From a checkpoint of a small masked image model.
Model: 7.91M parameters, encoder activation gelu, decoder layers 4.
Training: 7600 steps, batches of 96.
Data: trained on aerial photos of the United States (SatlasPretrain), 203450 training examples, 3.6 epochs.
Rows from block 6 of the encoder of a small masked image model, named by matrix and row number. Rows with one number belong to one neuron. Each number is 128 + 24 x the weight over its row's rms, rounded and kept within 0 to 255. All counts start at 0.
After each neuron's rows are labels from the 100 images, of 14976, where the neuron reaches its highest value: "patch colour" is the nearest of a few named colours to the mean colour under the peak. Only what is clearly more common there than usual is listed. The data: aerial photos of the United States (SatlasPretrain).
# fc1: MLP up (encoder.blocks.6.mlp.fc1.weight, 576x192), inputs 0-95
# fc2: MLP down (encoder.blocks.6.mlp.fc2.weight, 192x576, transposed), outputs 0-95

fc1.151 [ 82 171 118 140 117 125 138 100 169 161 140 128 142 123 117 133 143 118 112 147 116  99 127 127 135 155 188  80 114 166 153 112 134 150 133 132 178 115 141 150 109 110 122 151  85  98 119 107 130 120 114 113 155 139 101 149 121 113 115 118 149 133 156 155 112 133  89 108 165 125 112 190  80 148 151 109 134 120 113 141 137 128 139 124 124 150 154 120 160 142 144 115 117  93  58 131]
fc2.151 [173 113 146 128 168 125 102 115 141 118 111 146 110 132 114 124  99 104 162 116 105  94 122 107 150 133  69 140 113 127 168  92 153  98 138 116  53 163 107 165 107 155 121 174 119 131  58 119 165 144 125  94 124 103 107 101 142  87 142 133 132 136 141 114 139 115 139 110 136 160 150 115 117 151 142 165 146 180 129 143 129 133 100 140 140 116 166 122 155 111 122 135 135 152 147 127]
patch colour: green

fc1.46 [142 135 125 110 113 118 120 162 104 109 104 100 135  82 148 122 107 122 148 134 166 112 128 110 124 116 121  78 115 137 107 156 136 136 120  89 159 162  97 124 106 118 165  92  85 118 112 136 106 130  97 138 146 148 121 147 130 123 121 139 117 156 138  96 136 138 148 116 107 126 135  79 135 131 113 109 109 177 112 176 150 130 159 150 124 148 103 119 134  89  88 135  89 178  85 118]
fc2.46 [154 131 126 120 110 107 136 160 111 154 119 140 174  90 118 103 137 113  87 162 132 100 175 132 128 115 137 166  96 132 129 111 179 135 143 165 121 125 129 143 135 106 163 149 114 159  91 144 128 117 128 143 133 120 112  99 159 103 113 133 114 116  88 127 165 103 121 150 122 160 125 154 162 169 187 112  92 102  97 128 116 141  91 145 127 129 150 139 120 155 124 117 122 132 161 137]
patch colour: green

fc1.206 [119 123 137  99 141 135 105 157 119 109 117 138 141 115 104  92 136 123  92 111 115  94 111 114 147 139 116 132 100 129 151  89  79  72 143 158 102 107 138 105 112 128  64 154 145 110 137 134 120 109  93 117 134 140 129 125 135 137 143 145 140  92 102 115 152 137 156  78 105 147 156 101 144 128 117  91 113 128 162 138 103 133 190 120 115 146 121 168  89 120 126 136 159 129 131 131]
fc2.206 [163 115 119 124 123 100 114 144 132 137  87 165 159 101  96 120 132 153 155 106 124 126  64 153 114 131 103 116 142 198 119  87 127  79 129 145  98  97 139 104  76 139 121 124 160 163 143 117 150  89 106 123 145 117 114  72 133 154 138 132 107  72 162 120 157 140  93 110 160 148 163 146 115 143 161 166 108 134 104 106 143 145 123 103 124 131 158 129 126 101 167 115 128 124 152  94]
patch colour: brown

fc1.148 [146 141 100 156 124 120 147 133 154 134 142 140 120 135 137 139 111 129 115 135 136 139 219 141  81 124 161 106 145 103 153 149  97 124 115 104 109 103 105  86 145 139 139 100 121 151 104 156  96 158 121 158 112 150 122 133 135 114  86 141  85 109  95 145 109 118 128 115 128 115 128 118 136 115  66 133 114 118 112 130 140  82 114 183 124 145 134 113 112 151 151  94 140 132 117 142]
fc2.148 [ 99 106 130 124  92 128 109 126  97 109 111 110 115 202 133 142 149  96  87 138 108 131  97 137 122 104 117 143 116 132 123 133 145 138 104 144 119 128 139 137 120 120 137  91 139 101 127 116 156  99 105 141 133 115 113 182 137 123 145 125 136 127 142 127 104 143 123 104 127 141 125 128 122 125  73 108 137 114 134 171 124 138 120 109 139 109 122 147 120 103 102 149  93 115 121 139]
patch colour: white

fc1.269 [119 106 118 179 137 141 131 184 140 108  89  82 120 116  96 129 140 130 173 149  97 154 130 124 106 144 188 159 157 125 125 157 132 120  94 108  81 158 131 163 114 154 138 133 145 123  91 119 146 102 132 107 138 153 114  85 143  94 120 115 129 109  85 120 110 119 133 134 112 135 118 105 183 128 129 111 116 109 140 128 123 155 120 129 147 164 116 122 145 205 115 130 144 156 111 155]
fc2.269 [152 168 151 110 177 145 147 129 162 114 105 119 149 113 119 110  92 145 138 130 105 135 139 137 115 100  96 122 140 129 142 105 179 115 140 101 123 126 156  56 122 140 147 157 145 122  98 103 120 146 151 159 105 136 112 145 126 107  96 110 119 127 139 105 149 171 177 115 138 149 133  95 165 124 146  91  98 111 125 140 149 125 167 100 144 106 133 145  88 105 136 113 131 122 107 134]
patch colour: green

fc1.441 [103 101 108 144 145 105 107 143 101 127  98 145 147 127  95 133 155 177 117 107 135  91  91 130 141 140 125 128 150 114 147  94 112 172 110 115 122 145 139 128 142 110  95 151 178 113 152 125 145 154 172 108 140 149 157 120 131 131 151 139 137 142 117 144 129 169 116 126 149 115 146 154 110 148 140 114 175 119 139 130 154 141 120  93 144 160 125 139 143 177 164 123 164 117 133  99]
fc2.441 [112  95 128  66 110 106 167 138 105 126 132  99  97  86 146 144 113 136 115 156 142 141 152 148 124 163 166 120 111 142 137 104 137 152 107 109 150 125 148 190 145 141 117 133 116 112 164 119 133 136 173 155 129 124 117 126 123  77 118 114 126 154 116 158 145 102 185 137  94 130 147 132 122  95 134 156 115 105 151 154 152 100  67 111 157 143 141 132 133 135  79 149 135 119 136 112]
patch colour: green

fc1.152 [122 120 125 117 159 163 143 107  89 120 118  98 140  91 134  83 121 126 127 159 150 150 132 148  97 115 149 120 130 134 125 138 133 112 129 114 160 132 142 201 120 115 166 150 155 128 157 102 178 136 134 116 145 168 120 149 147 124 175 149 164 122 153 128 108 136 135 102 124 127 106 132 132 125 112 130 121 118 142 138 151 105 155 192 147 101 146 117 121 165 152 141  85  95 142 140]
fc2.152 [141 158 147 129 137 121 143 154 154  98 165 148 138  83 118 105 126 139 169 132 136 127 134 104 124 102 119 104 101 120 121  86  88  82 100  95 125 140 123 112 133 133 126 163 126 159 132 145  64 142 100 123 131 113 154  95 185 119 128 137  99 160 105 133 122 124 145  82 125 156 135 138 135 149 145 145 110 141 145  91 126 145 122 137 146 160 133 158 159 148  99  80 137 139 167 114]
patch colour: grey

fc1.354 [141 114 133 164 101 164 127 158 179 147 109 149 134 149 107 123 153 148 141 154 124 103 111 131 114 153  98 141 110 129 100 117 115 159 152 109 151 114  99 148 145 150  95 157 146 157 112 107  84 146 171 150 112 157 157 154 103 175 120 137 121 130 145  89 116  99  81 118 150 134 101 114  85 114 110 144 183 131 112 109 114 121  89 154 121 142 144 153 138 105  65 132 137 154 143 121]
fc2.354 [172 130 133 114 148 179 112 117 129 108 134 110 118 159 111 132  87 138 153 133 169 130 157  82 140 104  81 124 126  85 124 117 154 132 150 151  97 113 142 153 112 122 111 168 122 146 102 112  80  79 145 158 113 155 138 152 131 165  85 107 133 171 100 103 152 114 129 117 141 103 135 123 170 153 151 194 120 121 154 163 129 169 126 128 103 109 162 124 144 127 174 117 126 117 157 149]
patch colour: brown

fc1.498 [117 100 119 110  88 158 138 123 160 127 142 131 137 122 141 103  77 136 129 123 201 159  69 167 145 130 110 135 102 145 118 144 159 127 134 171 142 179 138 134 134 133 127 140 109 159 125 132 123 117 136 128 103 115 171  94 111 136 179 144  82 136 125 107 128 113 123 114 137 110 168 122 129 125 126 140 178 139 120 130 142 112  87 143 169 153 157 104 146 116  93 129 141 147 119  96]
fc2.498 [160 139 146  95 125  62 126 155 109 173 147 127 145  88  96 105 102 136 125 104 100 124 123 125 144 177 144 103 107 107  92  69  69 128 146 113 125 151 125 154  82 146 111 154 151 100 140  95  90 126 113 153 133 153 106 125 151 133 136 139 125 155 130 138 125 102 119 148 148 123 146  97 138 159 181 165 138 142 152 113 142  72 135 129  92 119 149 192 140 144 124 166 143 160 160  93]
patch colour: brown

fc1.168 [113 139 126 122 112 132 159 115 137 136 100 175 122 119 137 119 122 143  88 126 117 109 144 138 100 151 111 194  98 134 137  99 151 137 103 117 126 131  93 111 140 134 116 145  97 114 119 146 153  95 156 113  86  84 128 136  92 127 139 137 121 105 127 169 152 158 147 134  98 112 144 130 177 145 146 136 176 112  70 173  99 117 107 126 112 136 103 130 111 158 149 119 161 126  66 160]
fc2.168 [130 110 126 120 124 101 125 164 141 121 134 181 106 109 139 102 160 134 115  90 104 104 156 125 116 112 142 185 160 125 100 132 142 103 138 123 114 174 109 180 109  86  49 179 132 111 112 115 118 109 169 153 124 122 126  97 112 132 111  93 131 135 138 112 170 135 121 135 195 125 125  87 127 122 157 136 123 139 133 144 143  98  95 129 122 126 134  92 133 130 136 121 149 113 153  89]
patch colour: green

fc1.378 [138 147 126 104 111 123 180 153 116 143 161 124 138  89 114 129 150 139 124 165 114 146 119 134 128 122 103 118 121 126 168 132 144 118 146 141 140 130 143 120 154 114 183 158 149 136  61 111 120 128 193 116 112 138 108 171 112 146 174 151 149 142 174 116 137 117  74 143  99  74 107 148  70 115 153 146 114 114 114 142 141 101 100 161 129  71 126 168 128 161 103 130 146 128 117 133]
fc2.378 [128 124 161  93 138 140  99 153 157 127 108 110 134 116 133 143  74 116 158  71 113  64 163 116 166 109 111 160 119 135 112 134 128 118 139 134  97 130 123 114 109 146  96 140 152 138 158 114 110 110  76 146 129 125 157  90 144 149  91 139 120 115 111 105 126 124 148 117 133 133 147 101 141 184 163 123 120 139 157 105 147 143 152 137  72 118 131 105 132 151 148 121 102 128 170  82]
patch colour: brown

fc1.217 [131 131 137 185 177 125 132 142 152 121 117 117 144 139 138 129 106 171 128 105 111 124 112 134  73 166 145 150 151  90 140 140 122 133 149 105 111 176 124 154 126  96  91 106 153 125 149 103 142 110 119 116 108 150 152  75 124 117 134 121 124 133  67 122 134 144 140  98 115 140 111 167  97 129 122 141 136 128 132 116 131 152  76  97 108 156  89 160 165 169 128 125 121 113 103 194]
fc2.217 [126 115 169 148 161 178 104  92 105 126 113  94 160 131 131 113  99 122 131 130 121  98 149 104 147 119 136 120 118 144 154 132 116 127 139 125 137 147 103  79 115 134 157 119  80 132 113 134 155 174 120 129  92 132 148 155 122 134  93 113 179 147 122  92 125 104 164 152 102 168 141 121 143  73 150 145  90 103 135 117 137  89 120 146 137 129 121 143  99 118 129 102 112 161 157 114]
patch colour: green

fc1.292 [119 134 112 169 109 135  91  70 129 118 168 110 111 135 146 150 127 103  90 106 157 125  90 175 142 131 104 148 160 100 130 136  87 156  74 166  92  42 145 109 117 136 100 153 113  95 118 102 130 133  88 140 118 118 163 112 123 148 131 132 151 137 135 134 117 137 153  99 161 135 111  91 128 147 106 139 138  93 110 121 110 160 151 119  94 140 150 130 130 161 148 102  99 127 174 106]
fc2.292 [120 146 218 121 131  94 137 127 131 115 155 139 131  72 110 146 174 130 116 139 128  87 176 127 155 153 145 145 124 116 181 101 136 139 136  98 113 154 175 117 117 113 137 127 105 127 128 121 115 163 123  98  91 112 126 106 102 160 108 163 132  94 134 109  85 133 133 111 101 119 161 158 103 113 141 131  87 160 129 127 126 123 135 142 123 137 163 170 132 121 163 124 103 115 128 129]
patch colour: grey

fc1.362 [123 130  96 136 119 118 117 141 118 119 114 124 132 119 124 115 147 102 130  88 157 144  90 143 109 162 139 150  94 120  82  91 132 155 156 111 153 142 124  72 128 137 121 136 126 112 130 157 141 132 135 123 118 119 108 132 122 115 134 100  97 128 127 103 166 140 153  92  90 138 133  92 122 117 116 143 129 130  77 111  78 114 155  97 147 142 158 134 167  84 104 195 146  85  88  91]
fc2.362 [137 148 114 101 119  70 108 169 161 126 164 137 135 114 131  60 133 126 157 104 150 134 116  91 116 128 140 111 136 142 170  89 156 151 160 110 133 136 139 142 116  98  98 186  76 131 100 112 104 140 150 104 163 125 114 110 167 115 141 145  78 158 121 140 189 105 114 125 148 134 147 104 140  88 164 123 130 101  95 138 105 110 107 115 151 128 144 124 166 151 112 160 145 133 121 132]
patch colour: brown

fc1.130 [116 106 125 114 172 133  98 136 135 130 130 165  98 136 115 118  87 103 109 123 114 150 126 136 156 167 126 122 106 137  84 118 176 124 130 141 143 140 114 140  84 117 143 156 116 122 141 130 112 165 116 119 121 146 152 141 161 152 148 112  76 132 161 165 184 121 127 105 120  81 158 133 151  98 121 155 128 124 120 156  87 101 145 125  99 151 166 124 199 132  93 130 132 102 110 151]
fc2.130 [111 149 192  85 139 108 127  86 158 148 135 156 126 122  94 104 122 106 117 115 106 122 141 155 138 104 123 132  72 154  68 126  88 143 148 164 106 116 128 129 104 106 110 143  94 117 152 102 133 135 189 137 143 132 118 141 176 117 131 171 160 141 113 113 159 112 121 102 149 112 154 173 141 178 148 144 137 108 130 122  97 116 154 154  79 161 128 127 120 117 128  93 104 128 146 125]
patch colour: grey

fc1.256 [135 171 144 149  96 104 137 120 138 158  78 118 153 125 148 141 106 109 140 132 119 136 137 125  95 136 186  98 141 141 115 109  96 128 173 139 133 137 137  98 146 131 140  96 133 138 158 117 140 145  87 120 148 125 168 121 160 104 131 169 135 149 103 134 115 136 113 144  98 129 114 159 146 149 118 114 137 198 156 111 117 118 167 106 144 141 119 129 115 139 118 142 133 115  86  99]
fc2.256 [147  87  91 154 163 106 175 138 143 127 159 167  95  77 166 108 129 135 156 119 101 137 111 134 140 140  85 152  89 136 116 116 107 143 129 131 104 110  98 135 116 151  93 127 123 169 131 150 149 134 175 136 135  86 149 151 101 145 141 119  90  99  93 131 145 138 103 127 129  92 145  83 127 177 143 160 129  83 132 121 110 150 190 133 156 146  84 104 138 155 105 130 122 147 139 128]
patch colour: brown

fc1.62 [131  98 143 151 170 129 172 163 136  96  78 113 153 116 165 118 139 163 127 134 112 121  92 101 108  98 127 140 123  95 154 131 143 121 136 137 103 165 152 143 129 108  97 144 132 114 140 133 169 135 153 107 123 171 118 116 141 139 160 116 176 111  83 140 111 143 118 117 160 137  80 152 122 123 126 139 141 140 144 140 147 157  45 105 106 125 109 145 151 123 151 103 123  94  97 143]
fc2.62 [144 156 150 131 136 158  93  96 119 119 129 105 156 146 156 131 116 112 110 132 106 114 136 120 129  96 140 151 148 137 113 135 148 140 133 152 127 122 160 140 114 162 163 124  89 149  95 141  94 147 116 126 112 128 140 170 113 129 114  92 161 138  63  91 138 145 170 129 117 152 123 103 143 124 169 145  81  55 141 104 153 128 145 141 121 120 100 118 122 125 105 104 128 145 113 113]
patch colour: pink

fc1.561 [132 118 130 192 159 131 163  99 103 129 152  88  90 112 116 131 132 144 129 143 167 107 140 130 122  92 126 157 154 145 171 118 117 132 135  86 129  97 128 182 118 153 117 100 108 108 156 101 138 136 136 119 156 112 128 116 145 122 103 118 153 111 134 114 107 127 151 148 139 131  96 151 102 133  97 126 150 154 135  96 131  89 129 115  95 116 104  45 132 134 139 125 164 132 139 136]
fc2.561 [157 119  54 105 108 140  91 152 113 117 124 188 108 150 156 102 104 128 135 128 108 145 137 113 110 129 156  97 106 110 122 111 156  83 132 111 130 127 133 114 152 132 131 111 108 145  92 121 123  83 103 122 119 165 104 134 114  91 109 167 114 145 114 138 149 113 115 118 187 132 153 111 132 116 102 159 128  91 151 158 111 120 145 157 185 112 146 154 130 185 135 147 142 118 129  93]
patch colour: pink

fc1.88 [120 131 119 126  79 163 177 137 136 126 165 124 125 114 134 153 133 158 158 144 159 160 113 121 106 136  81 141 158 163 130 133 112 135 102 159 152 115 113 154 145 138 122 158 149 127 141 134 112 125 105 118  97 159 117 135 145 126 104 111 177 133 145 129 113 151 107 161 107 135 110 123 111 133 134 162 139  97 153 133 136 126 119 136 124 120 109  72 146 152 112 110 144  94 121 137]
fc2.88 [123 134 127 151 148 121 113 116 112 158 118 122  71  90 106 116  63 115 113 154 101 128 136 105 121 124 145 153  74 153 117 144 122 133 114 114 146 105 113 115 116 156 153 111 180 125 142  98 153 104 150 126 141 148 152 136 153 144 125 177 107 112 116 123  98 160 116 102 143 158 151 179 122 135  96 151 151 135 125 101 101 150 124  97 116 100 114 185 130 137 145 144 150 141 121 127]
patch colour: pink

fc1.154 [ 86 106  96 166 115 160 121 116 134 107 128 130 116 136  92 142 135 119 112 112  92  76  86 120 132 162 104 148 134 117 106 100 134 104 122 130 131 148 104 154  79 131 122 163 107 121 117 133 157 112 109 133 105 126 128 155 120 120 159 125 154 145 137 154 151  95 100 146 130 140 112 129 107 166 148 142 125 116 125  94 149 118 143 117 162  99 113 128 156 121 120 124 122 167 142 112]
fc2.154 [ 93 139 169 147 167  95 123 109 132 124 162 140 125 105 136 154 131  89 161 118  98  98 150  73 166 138  97 119 160 128 130 133 142 137 133 113 131 132 113  98 149 128 131 159  83 122 160 125 133 111 150 152  95 141  97 157 131  97 103 148 175 133  92 127 114  92 129 112 144 135  99 143 116 109 147 117 150 141 136 113  99 104 130 112 132 149 124 132 104 117 195 110 134 122 129 107]
patch colour: brown

fc1.392 [ 94  69 124 148 112 109  99 107 105  91 128 144 109 133 117 145 137 118 112 122 135 112  87 132 125 130 136 122 115 206 128 118 144 129 137 104 153 130 114 158  89 147  98 116 115 144 119 109 160 163 172  95 145 102 147 110 130 128 131  93 141  91 142 113 114  97 148 116 132 131 125 155 164 151 133 172 120 178 134 117 142 167 115 112 157 141 160 126 124  81  91 148 105 159 122 150]
fc2.392 [159 152  98 132 131 150 116 113 117 130 114  55 170  90 166 150 153 137 147 152 161 135 127  83 126 109 133 113 212 105 111 149 106 105 141 116 114 133 155 145 149  93 124 115 126 152 142 136 118 120  87 123 110 117  86 149 136 121 167  92 144 133 131 144 145 119 110 141 116 110 112  97 100 114 101 107  85 116 131 118 125 100 130 139 138 128 119 120 153 130 141  90 115 150 160 125]
patch colour: pink

fc1.300 [110 126 123 110 120 163 123 152 150  74 150 131 129  99 103 136 161 109 144 143 110 158 114 150 161 155 142 138 140 133 120 127 149 130 108 102 173 169 150 149 150 135 186 138  97 143 138 134 102  91 132 107 102 141 136 110 134  92 106 127 123 132 161 121 133 112 138 120  84 117 109 122 139  76 149 158 137 148 129 172 112 138 107 159 139 149 114 116 142 111  87  96 115 118 102 118]
fc2.300 [121 123  80  79 167 202  83 169 142 111 130 161 127  99  84  99 149 120 125 117  58 151 137 123 128 104 127 150 130 150 147  92 131 114 126 156 129 114 124  99 124 179 148 162 110 159 131 137 115  98 153 142 102 103 131  94 105 151 143 169 106 139 131 143  91 140 135 127 132 140 112 132 129 143 108 114 139 139 158 114 106 132 144 113 140 129 131 173 137 152 159 126 105  80 172 157]
patch colour: pink

fc1.160 [139 121 102 118 139 127  90 108  91 152 118 122 129 113  84 103  93 112 110 106 118 131 142 138 134 115 162 126 139 125 110  98 123 155 143 138 120 160 128 162 153 133 107 119 135 127 122  90 175 171 141 163  95 138  89 127 146 103 162 136 118 117 147 136 138 154 149 104 136 186 164 139  97  97 175 122 109 104 122  82  98 136 133 162 126 190 156 158 117 109 123 156 144  90 127 104]
fc2.160 [117 111 170 112 143 107 152 131 156 132 140 142 111 104 114  98 145 119 109 126 103 116 130 114 122 127 130 146 157 118  87 145 121 109 110 102 102  81 106 178 111 127 101 163 134 151  92 110 112 119 161 172  62 152 148 117 129 117 124 113 116 110 139 121 130 135  95 172 112 122 151 125 137 198 154 120 160 167  99 168 133 118 150 145 125 136 109  79 174 174 117 134 133 111 128 112]
patch colour: brown

fc1.303 [135 130  84 170 104 140  90 132 109 100 152 118 144 120  57 144 109 110 176 117  90  93 114 145 127 105 103 107  80 167 113 122 140  89 128  97 123 142 118 135  93 167 143 129 100 150 152 139 143 133 150 126 122 124 143 122 173  89 113 156 122  88 147 119 117  94 114 109 124 176 131 151 151 163 141 114 137 169 151 118  90 140 195 126 139 135 127  89 140 110 146 108 144 141 141 169]
fc2.303 [146 106 100 191 155 155  91 166 132 132  95 109 125 129 150 129 183 146  90 134  94 108 123 108 152 114 133 102 158  93 142 130 120  96 131 133 121 140 157 118 132 122 109 120 101 109 151 204 120 112 120 158 107 142 114 105 103 148 184 124 106 132 116 109  78 114 100  85 136 133  79 105 125  99 122 117 156 169 143 136 142 132 124 130 141 126 144  69 118 149 144 141 121 116 150 140]
patch colour: pink

fc1.9 [ 80 148 108 110 127 145 150 162 156 107 177 109 141 120 133 150 120  95 127 131 146 116  86 131 117 164 129 120 115 122  57 130 156 132 131 141 137 164  77 116 129 100  97 182  88 172 139 123 136 124 102 116 119 129 129  94 152 148 140 132 119  77 152 118 147  95 124 122 118 103 112 134 112 138 115 105  87 118 163 122 148 141 102 129 129 104 109 110 106  79 118 140 162 116 132 139]
fc2.9 [159  79  96 153 104 106 135  95 149 119 156 170 111 100 173 127 132 142 143 125 117  98 110 149  88 161 107 130 114 104 125  98 134  98 176  73 135 120  96 172 129 141  71 140 120 154 138 101 165 179 104 107 149 128  86 150 111  92 152 126 116 121 138 118 125 117 143 135 141 127 135 169 111 124 160 135 151 138  93 155 115 168  66 109  90 119 156  86 162 131 160 132 141 100 148 126]
patch colour: grey

fc1.237 [136 133 136 105 128 161 109 115 108 134 121 115 168 101 177 164 136 126 124 171 158 174 130 150 101 138  92 150 111 137 122 116 130 166 100 128 114 116 148 136 187 119 108 128 152 107 134 111 165 135 132 149 113 122 155 109 124 155 148 158 162 153  88 120 159 170 115 134  91 153 143 173 133  65 143 139 144 109 132 148 121 119 116 140 144 116 114 187 146 148 105  90 115  56 128 132]
fc2.237 [120  81  97 175 120 116 145 112 123 135 124 161  89 121 114 110 111 121 109 122  88 116 150 132 129 159 115 120 109 118 130 119 145 130 101 113 130 131 118 129 104 169 119 147 110 128 122 129 138 129 152 119 144 122 110 120 135  87 180 156 106 118  80 120 167  92 149 121 163 141 180  95 129 125 114 142 135 133  83 121 123 180 120 115 149 159 140 154 140 123 127 167 152 180 130  96]
patch colour: pink

fc1.210 [152 117 146 163 125 144  76 120 117 133 119 154 129 146 117 129 106 149 109 103 123 115 125 103  71 175 102 152 156 134 139  97 124 156 156 119 143 145 107 178 169 124 117 109 140 161 156 136 148 104 105 130 124 105 160 138 137 123 113 153 181 155 129 151 166 144 135  87 132 128 115 105 117 126  90 115 133 107 157 116 171 129 111 135 114 103 152 160 148 114 130  79  95  98 100 120]
fc2.210 [144 129 203  90 161 122 134  67 144 141 130 129 126  84 147 127 129 122 104 123 103 131  97 127 150 164 160 142 117 150 151 104 101 155 130 124 172 114  94 107 142 113 136 164 147 125  99 154 120 132 153 115 124 153 159 139 101 102 115  91 161 121 139 158 178 116 121 123 105 166 163 141 131 123 141 114 111 162 153 111 135 148 139 126 142 149 112 132 112 141  79  94 154 178 115  67]
patch colour: pink

fc1.357 [138 160 134 119 121 148 117 125 130 120  97 120 137 104 145 133 149 137  73 146 150 108 177 133 126 107 129 106 115 174 115 127 125 158 129 125 127 148 136 113 128 130 137 111 117 132 108  78 160 111 104 125 138 130 135 122 184 134 143 157  85 146 146 147 132  97 124 100  90 146 157 153 116  89 163 152 104 120  91 115  85 208 137  86 129 151 147 185 162 135 128 135 105 119 139 154]
fc2.357 [133 127 137 146 153  97  94 137 119 124 134 187  95 136 145 135 125  95 151  81 147 157 122 142 107 160  88 203  61 123 127 115  93 134 147 151 119 116  84 161 124 110 110 144 107 107 143 127 150 121 137 105 138  91 144 113 154 130 188 121 102 131 102 110 159 154  90 135 116  97 151 111 139 172 133 121 144 134 130 139 146 140  72 129  76 172 144  72 118 113 133 136 119 118 130 131]
patch colour: brown

fc1.549 [132 141  88 129 138 122 117 107  97 153 118 132 144 102 135 128 106 124 153 140  97  93 135 108 117 126 127  91 124 148 122 145 107  81 126 139 106 121 123 114  98 110 118 113 113 132 104 125 170 106 108 109  80 110 123 129 102  72 155 141 152 106 102 133 145 148 111 170 105 161 134 153 155  98 128 117 141 127 127 122 165 112 132 104 136 124 136 126 167 211 120 139 111 116 136  77]
fc2.549 [171 107 128 139 154 137 123  94 105 118 127 135 137 100 115 173 132 112 113 103 125 124 160 102 121 156  71 129 120 195 120 125 111 110 151 105 139 126  81 162 176 115 116 175 116 124 105  96 134 118 163 117 120 103 113  80 116 122 132 142 116 147 130 142 158 100 122 122 114 160 155 124 156 105 149 115 137 130 164 146 142 123 180 151 124 172 106 127 112 171 138 130 157 109 125  85]
patch colour: black

fc1.61 [115 165 186 131 114 153 151 108 124 155  88 163  99 136 153 116  97 139 128  79 135  99 168  84 122 162 146 105 121 146 130 149 123 128 138 140 148 165 137 125 160 132 105 117 161 168 141 145 142 103 130 149 130 168 129 121 122 100 118 116 110 100 109 165 123 128 112  87 102 136 109 129 110 131 162 155 104 134  98 156 117 170 104  85 121 130 145 139 137 135 136 111 135 133 108  89]
fc2.61 [194 123 110  68 154 122 115 101 163 123 181 196 149  96 145  98 114 139 151 111 112 126 122 159 143 127 137 136 122 118  95  91 129 127 120 113 108 120 130 105 112 128 124 163 111 107 114 125 119 147 167 119 145 101 129 117 116 122 138 106 123 109 104 154 133 127  89 134 130 130 149 117 133 100 112 114 138  94 140 106 155 110 136 164 106 135 104 142 136 141 125 139 120 129 106 120]
patch colour: pink